python train.py --model="image classifier" --translate=0.06 --color_jitter=0.1 --arch="resnet" --norm="layernorm" --depths=[4, 4, 4] --init="kaiming_normal" --residual_init="none" --beta1=0.95 --shampoo_beta=0.95 --max_precond_dim=1024 --merge_dims=false --adamw_lr_other_params=0.0021 --grad_clip=1.0 --lr_schedule="wsd_sqrt"
Rows from block 8 of a small image classifier, named by matrix and row number. Rows with one number belong to one channel. Each number is 128 + 24 x the weight over its row's rms, rounded and kept within 0 to 255. All counts start at 0. Numbers have three digits each.
After each channel's rows are labels from the 100 images, of 14976, where the channel reaches its highest value: "top examples" is what is common among them. Only what is clearly more common there than usual is listed. The data: microscope photos of single blood and bone marrow cells.
# convs0: first 3x3 conv, stride 2 (model.blocks.8.convs.0.weight, 256x128x3x3, each kernel summed), inputs 0-63
# convs1: second 3x3 conv (model.blocks.8.convs.1.weight, 256x256x3x3, transposed, each kernel summed), outputs 0-63

convs0.119:108114126151109117142159156137167126144142124120115128124128124116167125177108086140154104117137134114114152108121109114152120067098126105138111111099117112139170139154121115107138101142084130
convs1.119:085130107134137123113169109089089140128101128110115127132160113124107115111144163099178170132153131098134112122154132104123158141126135060150124121126125113187120160131145160125104031081135163
top examples: cell type: artefact

convs0.158:120125113137140115167127157123122145072115144109165149161134124088109148138132118124152121147116087135150146125133093170148143110115111138083064139124121124165121134154150168080092123119095117
convs1.158:088077108082147132147067133106166112117181121095160127138132122105140134144148136124119115138120120132110133128132120121141144144148130137119172134149104163187142150111196150118094097145111138
top examples: cell type: promyelocyte

convs0.50:129132138153137115116113116112103120098127126114131105110144124110150107128120137118136084110109123123157133117115117091160122152101146099100145096137124234117106083118142098132139145119127108
convs1.50:119099174149158124157146116163108120136105090149196139113152150162086145107097141103102131111111104146076104137127117152159106131150135116162127131123114102121157146155130096144161111117132090
top examples: cell type: plasma cell

convs0.193:119158111172135120116097083119084166132098114127118108115133126137141110083098116115146122093159178146120136120130128191101102100156074127133110129153152131132145089091108127131133102103153099
convs1.193:116139134118106114074117124135141105096160118147128142122131146127104121182118122109155164102114110162080159192115118135102121113108134137088132108119132108158117107146090171148108142127081122
top examples: cell type: band neutrophil

convs0.90:111149130115139146119197151128100126112135119163094105123106142123179165143124141101151112105121129113121154141102153101106111112133120126078161120148124192148125096111126141196116116109103126
convs1.90:102153120151126119107113122105127165105126113132119100088136149091141114142154092138175091074082136119089086155132159106114139141157137107171126147080112128126115124107116104089077122135197118
top examples: cell type: promyelocyte; cell type: plasma cell

convs0.195:115085115130103140124096159073161139141142116141161106150135139126156141115116116143109100128108139153119148131109151093177092120134133103090123183151118159113103151110118132167082168114169109
convs1.195:143115142117114150125116105093129077104118110124119095158170154114122151093126149178139116118127110160172145116116118128156095159104113167149183120107161122166123130130104086118117137115104147
top examples: smear: peripheral blood; cell type: lymphocyte

convs0.253:134122129100127095121126128089112102127120153103136147130107117087097100137109142148147120129104132116089108143123144111109148129148123106140125133179146100093130123136101114106122118103203139
convs1.253:162152133116128149140158116156134102119141126143129128140153130155123093113082105137087099152114103157173172088132094094076118151108116158082103161125153137135168106148072123123127163148116111
top examples: cell type: promyelocyte

convs0.148:082127113129139099135134111097127110111170136128157132139084178092098119135141145130109126135103118119116109123128132133149162111097115120099117150117131102162166157106145110111122135160165136
convs1.148:114151114087148134113171109095133130147130121112132110152165122121159123156076109123100170170115156145129121133132165135119125128070128107098146138129135161106152098161149144112160108082134137
top examples: cell type: artefact

convs0.147:129120136174112158115139073119116110160116103142101133134116072133151111088114115119109128131142121161131137108124135111133100119102115149106151146099133196123099140096127139129100115119103137
convs1.147:161127141153130093166105138113185125081156154114147112081138113145108109093140123085205120158143135119133134128127130135079141114117091122117128147169113129121137135117089148132140135128127150
top examples: smear: peripheral blood; cell type: basophil

convs0.201:113112146125108126150118110102088137163166136121119134116163157136132164096115136120108176116141208096159145092114126151135104133136153120146080141138116106101123155103139113153103092110174131
convs1.201:181126114090114129149105159111127115171121117117180148141097132082108159169104117129126121108117116120133110132130146098147193105130126089111099118118135130136090127141172156128108106109135098
top examples: cell type: erythroblast

convs0.172:106091153169083165126141124133146133103101147132112163100126155125127133161100126155109132105106116098107125113125141132109096112138141141101147137128108108152120146182113121109108114178113133
convs1.172:086108125100119101118138108102135115133126150109116125133122115134141116120137112128110119121151124137127148113128134155183117104167092101105126118146111141146129101108144102145127141098126137
top examples: cell type: eosinophil

convs0.246:135099146140134146099128158137156157146104138153114166124103146114124145127146159156126147098108106135131099116146099163105116111100107158132115148142096111174122145111189147182089106141110128
convs1.246:128099151122134116131093145160125124129131121130100150136157154110122139144090144136112128139137126102151105124122165084125162134134113138125147087173087091115148123116100108121143125131131178
top examples: cell type: blast

convs0.103:120112132099156116164128122108123120153162144130089160122158163129134084108133111112123141125150160146111088125093105110151128132153111162149105136120114129157130196142119156101110155106112107
convs1.103:115086116127098145107111118092132101134112118121111104130074123088138158129116120128095144142122159127106109092123091134139114095146099147176135144127091101101130163132189083146099064129112134
top examples: cell type: erythroblast

convs0.251:118101126149125107141171153090122154094130161111127130138135141092129110117144149146149109138153126129098088114104113132160153059112117138167168148151152125067134096156125095126137121117131103
convs1.251:113093128124106121125157168146161154119152089114128145135148133121138151115044130154118157157112170140085142121128099138152129130126172113161124110107110140109105124123142150149153115185090115
top examples: cell type: artefact

convs0.106:102084094105130157154134120140153145108150152130119169097157128107140080092117143134084095136145158109110115170090158116114137119119143104147147130088089102121123096114128096133114156111123135
convs1.106:097144111139135130134191131102132067121135102111131161126166128107143128107121130130090118139121102110110152097117122105130135146085084110093142110121145120092114110163137134118129148114143140
top examples: cell type: blast

convs0.20:185119132103118132133112096155169157122122149124123119100116169119139133072109167109125121137147168128145116143173138110143124161056169130109127146150130161160125134165122141093145151106104098
convs1.20:141133156146133176123172183129121136138140127113116095139154108152124160124161140134094129136156125119149152129141118093090139129121126116143083193135077103131136086132142143149150131092115156
top examples: cell type: blast

convs0.137:170118117112122138164139089149127124133110123139131125118140145115139154138093171123108132111124095145134136151152181127190125138107136114139136121120128139107108130156102100116134177117157081
convs1.137:085157175129115114124176100121112134137115147130116103113132107124080154106120128128123150152145085146189091091122092122132151151139120096082111112098125115129173118166112178146120147127128128
top examples: cell type: blast

convs0.65:123132135164105134153136087137105133122120132158108123133164159085114116156153125126102122199118081111149149132138145103113134126150069151108128118083132157134105116113111128121141117103115144
convs1.65:137107137107097118137167124145113099102164167116087156130138125137120144136089123104135102147144128135099161163127077147096156129116135166138146110110101136098119147162078149095129182136133142
top examples: cell type: blast; cell type: artefact

convs0.91:153189105127121145101121127157145138151128141098086109133144139108161129153124140080178139113130113121093084093098134152161132096110135138107111117125087112096134170164120157091177106148134110
convs1.91:136130137161120139125140099134147176125157123112179157097156132101134120096165113156164107160112128094147113108147137147147147101098114146163127175069143148084150130096131125151126129094091138
top examples: cell type: artefact

convs0.21:098105119122124131122137148140139110141146175161121111117149130113124144090108097159124118123168134113124087160167113125128161134124159133170137113119140192087099071095134133186101111130149145
convs1.21:140097115178142125135120124151118155088129104125106178159122106140115094127116132092110155158146115097148153130110178112116151135130140144105148108112101137131113135134143114133114119110140099
top examples: cell type: segmented neutrophil

convs0.111:132158181148155119126121151098102109192133117152099108136116149152130168147112130126153126107101124141090137128120129078106107097173151097136161094118134142084158097153097085143091158110138122
convs1.111:134088170100151133137117157131133105110095137132130128153117109130108102103104127092095173138171136118097112121112082131131133115138199160138125151147119115099117106150117127145175113139143090
top examples: cell type: erythroblast

convs0.107:111099126161158139168125113066114139050175170129113119124089107099133151142133131106134105127130085137095140142110131136128143104136112161112157092139129167131174137133146148142117146135187086
convs1.107:137136109140159128172170144093126152134124120129124111140132124152162091122098121111135156157106133170144152152148133153096139127139160164137160120150129158160145154105136138124137108101133124
top examples: cell type: artefact

convs0.131:109138182101102103102134119109113125098152117114094118113131105135150136140164106106134117091126125090135120098099140146099170156159099174150161121203080122104106112106138129160150141149142142
convs1.131:112122131174070128137164130081145071137117103112147110162150142108158112133105164134117126057115103115128106149146124088124162094118131106174105139133136096092109095088170186113139092136147136
top examples: cell type: promyelocyte

convs0.49:137126116126138180166114122094145115129153117134118139167102106108109117135133108119110117120148123160108134136129119102161172136127127151053121118123106112099126115148127097125131139138151135
convs1.49:122108142114160080135128095092116114138107116157116153155105119132138095121156113141093162120123115143127117117115147116113142128112119126125147153114128089133159105130158128117119135123126142
top examples: smear: peripheral blood

convs0.202:135152106166117098118160115119120126149089131140143196155174173101127129138117125112141129111144119128114155104126099092152140130141089123168166098094154150120127150121156160163143150164146127
convs1.202:101141117218115115145114129122119111111138149112152127157176133108134092101121169130144113127106145119122125158115114132128133138097176131121115152166128149143133127122120118118095094088120171
top examples: cell type: segmented neutrophil

convs0.136:133123161095174087126162110120113079141117117164106129125112121125126160153138094115087137115132128125099096125142148157111149116143103170137146124186105097126164131079144129105087087119119117
convs1.136:164117146116143134103095115120141096117110124115139149122129159179131126127070131152147123121131135133073125166152096150079126147137159069100151127138120149133126143101143076139138102144123115
top examples: cell type: blast

convs0.185:082122100098125129150134132136119110110116134119137132152112133116100121169127130190124153128099120146142109119100150138138109131117148088103093140116130123147105132165132150154091166123153144
convs1.185:114156194090151113126174159140090139116132106118129102148079160186147108143106096124106127111168123148135113126132109155156132114108141159111122113124087130117155125128146088135150169159124131
top examples: cell type: erythroblast

convs0.141:128100093071091137115143164119124131129121130155129117110136152132132156111105126104141143081145141092152116185157132154135093099103162089142163131131126168135179118094109119213146140121134112
convs1.141:174124151099084124093167119128132121139115161145156145119141148139134131135126115082104132087132145117158133110102131090163127135110112153149118139123133115136111118107125172142135116121125126
top examples: smear: peripheral blood; cell type: myeloblast; cell type: blast

convs0.13:177144152077113132101174124138102150093121137130125108119150146097161128133164119099112109091140132095151134184140125105110155138115145106115125158141186113167092126104122072163127143137109135
convs1.13:103106123138183127116102157147138180137133119121119131102115185142122163143141107128104130125144172097133148148149150127111124125112129119159104183143150124103148152101172133126119126162153133
top examples: cell type: plasma cell

convs0.140:151159151103137097140145120135140150131110097119129136104128175100119110074103122149122114120123122141141114173169144108099109135159111133139106115130106118073091119175142092124147115117129127
convs1.140:192110143151158121109109121165136101147102146125089129155146136152149074140137156107115103108132154113118140129118119115091097129182142156072098141101137111129105127164171142133090117159145110
top examples: cell type: erythroblast

convs0.223:108143108088136114075126129115162156114105121122120174143122132088147135166127147142076139122159127110100123131108124111102135135089151096147164109102101085100140125109156160150130146164093132
convs1.223:118097142120084143126137116170114161098156118153141141145143143139125141093131145132166135175090118106102122096121121149092174149112095130124149110127162088129119139133086116136153114160153135
top examples: cell type: band neutrophil

convs0.241:116118108121161160112120148110118116137133105083116130141137022108127127152070123127107125136132124135140122218144147128122117112148130128126131115151128126132125142153120119104166090133160125
convs1.241:138150118124105129108123127136127147123108117122133127125167124114100130144126176125115107131134151117133106140129113143157126133157147122129101123116126152091128130155140101122107094097113118
top examples: smear: peripheral blood; cell type: myeloblast

convs0.29:133089109118111124130108123122132125134109119142112166100126121095108136138128132138156169140185084131110169142100179108078112177141086096104141110138147111112170104113158167142106131111131133
convs1.29:083154102122093151128128090124141133109157125138124132109122093128135160134129140126141131117116094128141146136116115147124121158080094140126160128075108158098129123129107139159127120116141123
top examples: cell type: band neutrophil

convs0.209:105122127131121147101097130115157156137130151155160135162119145182147109150099115188136149148104095124100154118125111150153111155125122108190181113118114161141165149134080140145157104132130084
convs1.209:152097159115123155156132150141165141120124110120106102096121144148067137137107107138147117142089130177086129100153133128161112103111160109125124113186117069163123107107106077100106132133172148
top examples: cell type: segmented neutrophil

convs0.110:167133129123118110136158152152128130129121175137146105090124108120103151131134156111129138129145138164083115149117144104166154110105104107087113115149081182126126145128081173166099120101194128
convs1.110:142141111155154139147152149111120104126099119133162114118100099138132144163139133124123110078106127173176181108099140117140120134118133133105139118093182180110179127110093163092112143145133137
top examples: cell type: artefact

convs0.125:141098063159139100113112100120150118129143119085159150125157116130163140118117131116096138100153121092132120138112155122099122148088105148142166152136103092146114101146153102120118197112128119
convs1.125:110166112074152150152111105133113126138181133134131114144175154132112105120116181095133135142117112125113139136129138129137120097157072147123117127131174099137119084113135117126124133090152170
top examples: cell type: monocyte; smear: peripheral blood

convs0.39:119140127090169128156125111177131153130129125155125136068155180135106122119155114120080169126149127150131149084103149130153128127120095115148149169141087139159128129144129120152134165115116117
convs1.39:141149108121116133107151168132142071147071112122133143113160133156090151143140108129133126104105165125153130116118132131126135134148126185157102136121117123097103126102061127135106130139117132
top examples: cell type: proerythroblast

convs0.234:147100133113118124131147132144186104139108103129157105175103151117122076141122087136155104146082143137122102086117146129119150094140135124111133095077145146134106144124145118137128138147085129
convs1.234:119109156088145112116151107112133153148157145132112122157125138106152121107133161170160104128170120141135095145132165155088155154144106107118129096183123104118172114098137113115130132126103153
top examples: cell type: segmented neutrophil

convs0.12:148101138175151138131108125120164145128111138107145120125129112096122104080128131156121115153105117161091136138148224112132137108113122132131115179121161129108105110073129144112144128116114110
convs1.12:114144107174118134161091129113138110124146116133165122152177122132137159109126105213099134090109144105108147147112116125134118140080124155150136130120132096141155145120087140088100098161165132
top examples: cell type: segmented neutrophil

convs0.169:114127110125128128109106176082164142127118096135168116172096089097136122106101148110112117119131130110107111120174160112193150128118175139130120165184136104124151119116156144184124144116160124
convs1.169:150164149073130171137110116129130138149112118107108153124151103114137175157127153145086094116110110121160130103133116116156095140141101159164142149074177139120138096114202139085159097136099162
top examples: smear: peripheral blood; cell type: myeloblast

convs0.157:113140141117143076165120129120160128146168105111167148129138122098098144110174168142136129118085115155130128166110137123137173151143133103112089120116146125116125117157117118111097155155107134
convs1.157:139133137126119144115153178146143133158119091177137143137129091110155115115143148088114152118095115118104116135129091157119135121163100092085154097121174144095175165144113136120121180165113124
top examples: cell type: artefact

convs0.56:120169095124176122123131123110141149093115128127145098110093150139119142138083146119152166116108083115151121152122141125114130078155165092099083151151146131113154084160190150101113104121096150
convs1.56:124122097156098140160134114158144126112112145148116137117155130120129163114135135221170119094133106122149106111137121102157148116155136142159129087131156129130097082107164126078115184100090101
top examples: cell type: segmented neutrophil; smear: peripheral blood

convs0.101:057135119114132146094081091113136107156147137138130141106126109096121158135118090118098100120113138107116103124124091123126126113141139104140159146098127159133115109106160081119116100146109113
convs1.101:149130129087125136100094091150115132143125146192131148134112108140089157114111115098073150169128121114142125102107144143149121114099090145100124129189157152123102169142108142120147143115144121
top examples: cell type: eosinophil

convs0.94:115151146142175126104162136175144110134137183133127115130096150164135154125127129139100155125159116065094152120162146128146129110129148125103166112145152138120132105082080147140106095109102124
convs1.94:112149099126120116150157111138146173187094114112115117157094121122145156084113120099110099160150114134129150119172132085121111107130131118141107142157125076136131118098139141143141122131122084
top examples: cell type: segmented neutrophil

convs0.215:134142078166081134119119166114123123158123124123107106112117130119110155136144146142135109131110121100148159116162110135162136104124131110125142119129166216140099118108157129122123082133137148
convs1.215:110106129085152140155164130095151134132127179110106108150170139093122099122141171126100119121101137087115139146098148123135130166138123116143165108089119121128135133121149152141117091088118136
top examples: cell type: blast; cell type: plasma cell

convs0.73:159117132106126096122111119127106141124123097130106144139136131110121108079118116134156158111130106140148124136106124098136111116090115106158154135135143133089190101143118120143115158144125103
convs1.73:162114127131126136134149124132115105112117153086152146116099113104104187119182132152129124146104125141161128110147111126134136136093114142133100160139112117132124127073135114114137141135103120
top examples: cell type: blast

convs0.180:109104139122200128102112102102132093152110113119132079141164143146172129138135112128109124116159171147122114107133168112074129121099095164117144127120125121100132105132135134131094149140100129
convs1.180:116109144152132145101165165147174158124147094133112130173114130128103127131090073116130143107166150114147132115143156107094136145101099079114109141139121133107136161122101124137116069133102153
top examples: cell type: proerythroblast