{"crop_scale_min": 0.5, "arch": "resnet", "kernel_size": 3, "widths": [64, 128, 256], "init": "kaiming_normal", "beta2": 0.99, "grad_clip": 1.0, "weight_decay": 0.07}
Rows from block 8 of a small image classifier, named by matrix and row number. Rows with one number belong to one channel. Each number is 128 + 32 x the weight over its row's rms, rounded and kept within 0 to 255. All counts start at 0. After the name is the row's rms in percent of the matrix's.
After each channel's rows are labels from the 100 images, of 14976, where the channel reaches its highest value: "patch colour" is the nearest of a few named colours to the mean colour under the peak. Only what is clearly more common there than usual is listed. The data: microscope photos of single blood and bone marrow cells.
# convs0: first 3x3 conv, stride 2 (model.blocks.8.convs.0.weight, 256x128x3x3, each kernel summed), inputs 0-63
# convs1: second 3x3 conv (model.blocks.8.convs.1.weight, 256x256x3x3, transposed, each kernel summed), outputs 0-63

convs0.17 107 [126 145 142  98 153  88 162 117 181 199  93 130 138 136 182 170 112  88 128 135 109 142 132  86  75 130 110 163 108 178 123 151 163 176  62  79 151 168 116 136 166 134 102 152 122 119 147 130 135 128 124 116  74 119 141 115 163 134 178 111 172 119 130 178]
convs1.17 110 [ 70  80 129 179 132 142 118 142 105 157 190 125 131 127 120 113 134 118 105  92 194 163 150 138 132 146 123 141 170  97  73 124 138  51 108 138 126  85 127 118 158 141 143  88 182 151  55 175 162 121 147 182 147 138 125 151 125 128 124 112 131 207  87 166]
patch colour: grey

convs0.203 095 [131 140  58 168 134 136 140 144 134 119 139 143 129 153 161 126 103  92 104 179 131  89 144 152 113 182 152 148 144  77 136 140 180 164 110 119 189 124 158 129 120 144 131 123 128  45 161 120 139  94 133 101 119  80 132 128 107 135  72  94 159 159 152 192]
convs1.203 091 [ 85 134 126 144 160 144 155 134 201 127 185 129  74 126  90 113 122 100 128  83 126  63 165 136 145  55  64 128  96 191  99 170 113 163 134 103 104  99  85 119  91  95 137  81 116 102 135 111 111  68 104 184 154 152 238 124  83 121  95 137 102 118 104 150]
patch colour: grey

convs0.254 103 [163 103 149 144  68  86 125 115 130 121 131 164 122  98 120 159 130 129 185 128 165 169 111 201 137 133 141  95 132 123 160  99 105 179 126  65 100 159 136  94  64  89 180 144 103 150 124 137 156 121 126  90 130 116 107 125 107 104 126 104 131 118 181 193]
convs1.254 092 [105 136 125 116 143 122 161 182 156  97 146  55  94 174 136 127  53 120 176 136 138 180 107 117 151 124  78 114 141 169  67  81 145  78 129 119 109 142 126 152 104 137  93 144 119 133 138  97  84 138 122 129 118  88 107 151 129 128  83 115 155  78 144 140]
patch colour: pink

convs0.16 116 [156  94 126 134  73  78 182 132 132 205 147  93 143 132 102 142 130 151 140 101  83 104  93 191  84 193 144 185 125  69 164 132 149 182 187  76  84 124 131 129 130 136 140  95  84 143 102 124 120 137 151 156 179 113 131 103 123 149 104 153 160  86 128  97]
convs1.16 138 [130 131 178 168  96 126  93 193 127 162 106 162 137 146 168 162  90  95 166 140  98  69 201  97 139 223 144 136 119 153 122 150 108 110 109 114 128 147 137 193  76 157 127 129 118 133 132  85 116 152  97 161 135  78 152  71 166 100 154 138 235 102 154 134]
patch colour: grey

convs0.97 077 [136 210 129 119 148  96 201 104 193 179  94 114  90 130 169  85 175 126 116 154 119 121  96 132 150 166 131 153 135 143 140 118 140 154 126 172 138 125 111 168 117 117 124 116 101  90 155 164 114 115 117 106 115 142 171 102 153 134 162  90 115 160 111 198]
convs1.97 085 [138 182 160 208 133 118 136 123 159 115 145 189 116  93 109  93 111  88 129 118 108 113 119 101 164 131 173 129 150 118 114 148  83 146 156 104 122  98 136 138  79 110 107 168 148 158 101 183 158 111 124 140 144 107 145 114 101 132 133 126 159 133  85 201]
patch colour: grey

convs0.11 082 [124 151  95 162  95 105  66 144 109 189 149 139 146 114 180  85 144 123 168 140 152  73 142 157 108 151 129 167  81 114 121 160  65 184  90 138 211 124 121 185 148 129 105 159  91 107 140 149 136  90 168 123 148 148 115 130  97 106  63 165 128  94 125 139]
convs1.11 087 [ 71 139 153 149 106 169 103  36 129 110 179  93 159 122 136 100 156  76 115  85 117  85 209 129  79  91 136  93  78  72  95 185 127 179 100 141 167  90 102 136  85 146 168 156 191  91 109  86 147 170 100 178 102 144 107 169  95 159 131  80 154 129 115 171]
patch colour: grey

convs0.212 089 [171 114 124 142 140  80  78  96  88  90  42 135 121 165 148 165 131 137 143  81 158 150 144 160 134 162 136 133 120  86 114  82 102 154 130 151 157 164 102 136 102 120 140 115 103  78 139  55 150 107 161 148 151  97  91  52 118 124 140  96 142 194 125  97]
convs1.212 088 [151 118  96  94 173 158 106 101 151 133 182  82 112 104 140 137 141 100 170  75 164 157 175 142 151 137  67  70 136 144 126 130 143 111 116 163 149 163 117 138 171 123  93 148  82 135 156 156 141 127 152 126 118 110 103 169 117 179  46 129 114 171 128 165]
patch colour: grey

convs0.173 096 [126 134 114 163 201 167  66 122  97  82 123 136 138 142 130 189 161 140 117  59 160  82 191  86 121 132 135 107 136  63 164  76 105 126 125 110 121 160  76 145 241 134 113 161 131 160 116 114 115 143 153  97 117 141 118 160 133 101 126 169 136 103 103 126]
convs1.173 085 [116 153 129  82  83 107 101 161 125 164 115 104 155 118 183 129 101  49 144  92 129 139 142 170 171 124 125 124 113  92 113 166 112  99 114 103 123  76 101  60 140 106  90 126 172  81 157 140 136 137 155  98  81 178 117  69 151 205 184 159 127 150 102 125]
patch colour: blue

convs0.132 099 [151 156 157  87 159 122 101 134 174 158 172 165 147 169 129  93 119 119 127 122 137 130  83 111 113 154 120 135 136 158 150  69 165 116  76 124 150 164 107 106 168 155 140 178 145  65  77 120 115  80 121 126 135 141 127 114 151 144 138 138 104 121 135 214]
convs1.132 093 [147 171 107 105 152 171 151  67  69 170 161 146 141 156 170 128 149 115 133 114 122 125 118 182  99 111 137 143 152 160 111 118  94 126 119 126 143  84 120 198 177 119 176 120 170  91 128 179 158  71 177 119 118 145 133 180 142 138  50 158 147 104 131 164]
patch colour: grey

convs0.57 109 [115 144 136 112 167 133 116 139 125 165 119 150 128  79 120 102 163  71 154 170 160  83 127 131 113 140 156  88  93 102  41  88 134 142 109 151  64 174 106 112 134  84  67 175 167 150  86 155 191 147 171 198  90  64 143 145 157  80  57 225 116 116 122 143]
convs1.57 103 [ 32 189 202 156 139 129 141 139 112  80 146 145 128 107 102 168 124 122 102 143 100  95 176 133 158 132 146 155 133 139 108 139 115 101 140 121 126 160  41 125 129  94 157  97 114 162 126 123 101 116  83  76 145 160 105 137 103 129 230 104 127 113 198  80]
patch colour: blue; purple

convs0.109 103 [192 176  69 148 139 140 110 117 122 153 148  95 136 132 196 117 122 153 124  81 109 147 132 173 150 113 103 178 170 128 144 114 127  98 247 113 104 115 109 130 123  99 146 112 135  77 100 101 145 154  93 101 144 107 112 119 157 187 120 107  79 177  87 105]
convs1.109 096 [129  85 141 149 137 114 164 168 172 173 106 101  77 148  95  96 106 125 155 183 142  49 150 111 116 161 143 183 148  88 142 176  74 189 115 123  97 157 120  85  95 136  76 110 141 117 169 106  76 127  77 155 124 118 121 120 124 188 105 185  87 140 105 201]
patch colour: purple

convs0.174 097 [179 133 102 119 115 157 100 100  57 153 176  90 120 143 128 160 164 134  97 166  64  93 118  98 146  62 137 146  94 102 188 107 112 140 133 137  78 108 127 155  95  51 130 119 121  98 114 143 132 160 129 110 137 117 148 110 118  95 191 109 191 121 116 100]
convs1.174 109 [109 185 135 106 103 100 103  96 113 143 144 132 112 145 152 151 147 152 130 239 143 137  76 110 153 131 165 140 159 111 131 118 158 167 148 170 135 147 183 131 191 150 106 162 166 160 111 137  77 146 180 116 120  99 123 113  68  84 143 161 184 130  98 183]
patch colour: blue

convs0.23 119 [107 101 184 145 142  82 102 166 104 178  86 191 133 181  98 153  92 118 134 170 123  75 101 157 109 195  90 130 115 183 107 116 114  88  83 163 107 124 122 179 134 153  98 100 137 154  99 111 170 117 123  96 117 102 115 103 114 206 119 108  87 159 211 142]
convs1.23 106 [162 134  82 163 144 137 126 150 115 146 126  91 139 149 153  99 167  81 144 157 190 147 123 115 116  93 101 127 121 129  67 103 162 157 166 126 127 137 139 113 160 176 140 104 147 154 114  75 201 122 138 114  92 136  92 127 144 126 159 125  71 113 100 125]
patch colour: grey

convs0.205 099 [135 149 139 137 143  85 100  97 167  85  84 148 137 166 104 165  98 106 111 147 131 115 166 183  88 195 135 155 138 124 163 148 143 187 128  95 196  87  99 143 108 173 151 116 116  97 160  62 147  31 148  88 133  91 143 170  88 163 128  99 135 176 162 176]
convs1.205 092 [128 117 116 105 181 165 124 116 170 147 164 170 159 148 148  87 101 114 141  86 122 126 185 121 187 131 114 126 113 141 159 185 150 146 118 141 146 106 136 196 126 127 143 117 124 100 155 148 156 128 148 146 123 133 113 124 153 174 139 155 130 170 172 127]
patch colour: grey

convs0.22 097 [123 132 124 171 148 113  61 120 129 190  74  91 114  85 100 192  86 123 118  85 139 113 147 101 100 105 112 126 116  70 138 101 124 157 115 127 122 114 150 170 106  82 124 119 109 136 103 102 113 147 134 166 142 146  92 113 120 122  85 116 165  82  58 148]
convs1.22 100 [115 145  94 188 125 122 135 130  81 112 136 137 125  67 126 200 131 182 108 105 158 165 143 152  99 167 101 117 125 120 148 163  81 109  75  83 119 175 118 160 149 119  80 139 145 104 105  79 102 163 127 106 116 198 136  99 143 152 138 118 131  93 122  94]
patch colour: pink

convs0.139 109 [131 149 125 127 130 255 178 127 124 201 116 111 150 144 124 135  90 122 101 179 152  98 106 146 111  98 118 156 114 118 158 152  90  74 178 115  94 146 151 122  88  78 109 132 113 129 118 152 150 157 136 178  88 140 111 125  82 136 122 111  99 155 110 174]
convs1.139 101 [141 101 103 150 179 133  99 107 200 133 157 124 114  68 102 129 150 104  98  86 149 139 155 160 133 142 136 108 158  84 127 154  35 109 141 147  93 115 148 109 131 134 131 121 110 158  81 134  56 117 137 208 132 127 126 180 132 152 105 119 129 133 177 116]
patch colour: grey

convs0.228 089 [152  96 161 128 124  98 201 106 181 117 146 197 154 145 128 100 105 128 142 111  84  95 157 131 118 122 159  95 167 129 120  95 149 163 115 135 148 108  93 127 112 161 193 178 118  98  87  64 111 138 112 132  97 147 166  99 136 138  69 121  63 146  84  93]
convs1.228 086 [130 155 122 141 151 118  96 126 157 117 101 125 123  99 124 129 170 187 131  98  80 142 149 176 107 160 149 152 138 159 139  94 140 158 106  87  79  99  91  70 218 129 133 134 144 140 139 114 115 127 192  66 123 103 123 141 161 169 106 120 171 131  81  93]
patch colour: pink

convs0.232 081 [146 111 134 175 126 162 181 111 123 118 109 185  74 199 113 132 141 104 160 117  80 158 159 176 157 154 133 117  97 113 108 159 127 235  95 112 122 100 124 175 146 136 103 140  98 123  75 117  68 148  94  78 131 137 147 176 168 121  90  99 117 110 108  94]
convs1.232 087 [ 89 115 156 100 135 137 177 138 140 115 127  58 102 127 118 141 147 138 169 161 118 147 130 101 110 110 105 144 110 133 103 121  58 152  88  90 101 139 145 147 138 142  76 116 135 198 126 157 124  48  93 160 121  95 128 110 144 147 155  51 174 133 131 130]
patch colour: pink

convs0.154 089 [105 145 100 141  94 130 160 170 120 128 147 109 118 150 173  77 107  94 137  85 158 117  95 147 107  90 106 150 131 125  73 171 162 115 113 101 176  88 115  97 120 150 139 182 132 135 155 179  93 103 115 177 101 211 112 195 140 118 149 142 159 132 200 144]
convs1.154 094 [128 126 147 127 130 111 124 154 120  28 140 162 129 116 163 149 172 209 137 123 162 146 131 124  97  87 133  93 162 139 120 124 120 104  96 105 184 117 116 168 112 121 107 190 220 132 156  78 159  77 128 139  97 130 129 134 105 109 141 133 161 114 101 116]
patch colour: grey

convs0.123 098 [170 182  81 141  98  75 111 134 107 169 141 116 116 122 165 110 122 118 132 169 176 125 113 177  96 133 163 143 102  85 172 171 150 149 141 113 177  98  99 205  85 157  89 159 172  61 135 185 145  98 126  92 155 148 113 118 134 160 144 156 110 133 189 165]
convs1.123 097 [ 80 115 113 111 131 132 143  25 153 151 148 116 104 155  81  92 101  95  79 119 148  75 184 105  78 109  73  52 131  70 134 101  91 200 130 100 157 122  94 115  99 128 137 149  85  99 152 150 156 125 147 159 134 112  95 145 140 120  88  61 117 109 120 144]
patch colour: grey

convs0.221 087 [101 149  81 113 109 111 145 139 161 140 118 183 149 126 129 112 166 104 126  83 165 138  91 140 129 199 156 161 137 139 200 113 137 178 133 145 184 131 146 132 155 150 134 123  92 138 152  71 156 138 148 129 162 116  96 119 161 193 115 112 144  79 109 214]
convs1.221 085 [143 122 150 117 137  85 115  98 120 138  98 130 128 106 100  79  95 129 176 100 128 157 158 150 136 123 121 140 103 158 116 133 123 132  71 123 127  96 137 155  31 129 135 126 190 140  74 107 136  82 151 121 139 142 110 102  72 160  79  94 138 160 141 112]
patch colour: grey

convs0.61 074 [169  95 100 183 154 123 129 168  89 129 137 189 153 166 110 181 100 150  88 113  94  88 116 120 180  93  75 158 117 146 184 156 127 102  72 136 135 153 104 222  92 132  94 144 105 122 174 140 140  75  94  77  93  73  91 140 119 181 142 129 103 101 199  89]
convs1.61 093 [122 136 117 116 159  85 133 139 129 144 133 150 137 137 128 128  97  93 112 124 114 107 127 149 170 146 139 182 121  57  81  93  98  79 148 116 106 120 170  85 132 184 170 192 100 107 133  75 149 141 112 107 132 188 115  45 116 127 123 156  97 126 131 170]
patch colour: pink

convs0.163 095 [134 174 116 255 139 181  79 141 150 158 162 129 158 123 109  96 172 154 122 146 151 116 112 141  92 122 139 128 169 142 143 135 112 116 206 140  84 118 123  93 188  94  90 104  99  94 117  83 103 134 108 119 179  68 159 181 164 126 159 127 122 169  84 121]
convs1.163 095 [102 124 133  86 135 134 111 149 162 192 194  99 116  85 113 118  94 165 125 133 120 133  99 167 147 185 214 182 121 104 109 147 170 107 108 130 118 118 122 117 122 130 130  89 175 163 108 107 163 156 158 169 182 196 151 162 135 132  84 102  70  89  85 137]
patch colour: purple

convs0.81 096 [217 127 101 105 137 140 107 134 144 170 120 123 110 142 128  90 121 123 119 137 114 102 174 118 138 132 139 125 121 146 155 120 166 184  76  99 137  91 131 208  80 114 128 127  78 123 133 121 151 131  76 136 144  99  55 114 173 124 157  95 143 130 199 164]
convs1.81 099 [103 145  92 179 118  97  98 146  80  77 158 100 128  99 132 183 109  80 107 183 148 161 144 143 144 125 151 170 112  83 100 105 129 174 174  93 115 107 107 140 134  69 167 136 187 171 141 143 151 142 103 135 114 133 144 116  66 152 132 129 158 132 121 166]
patch colour: grey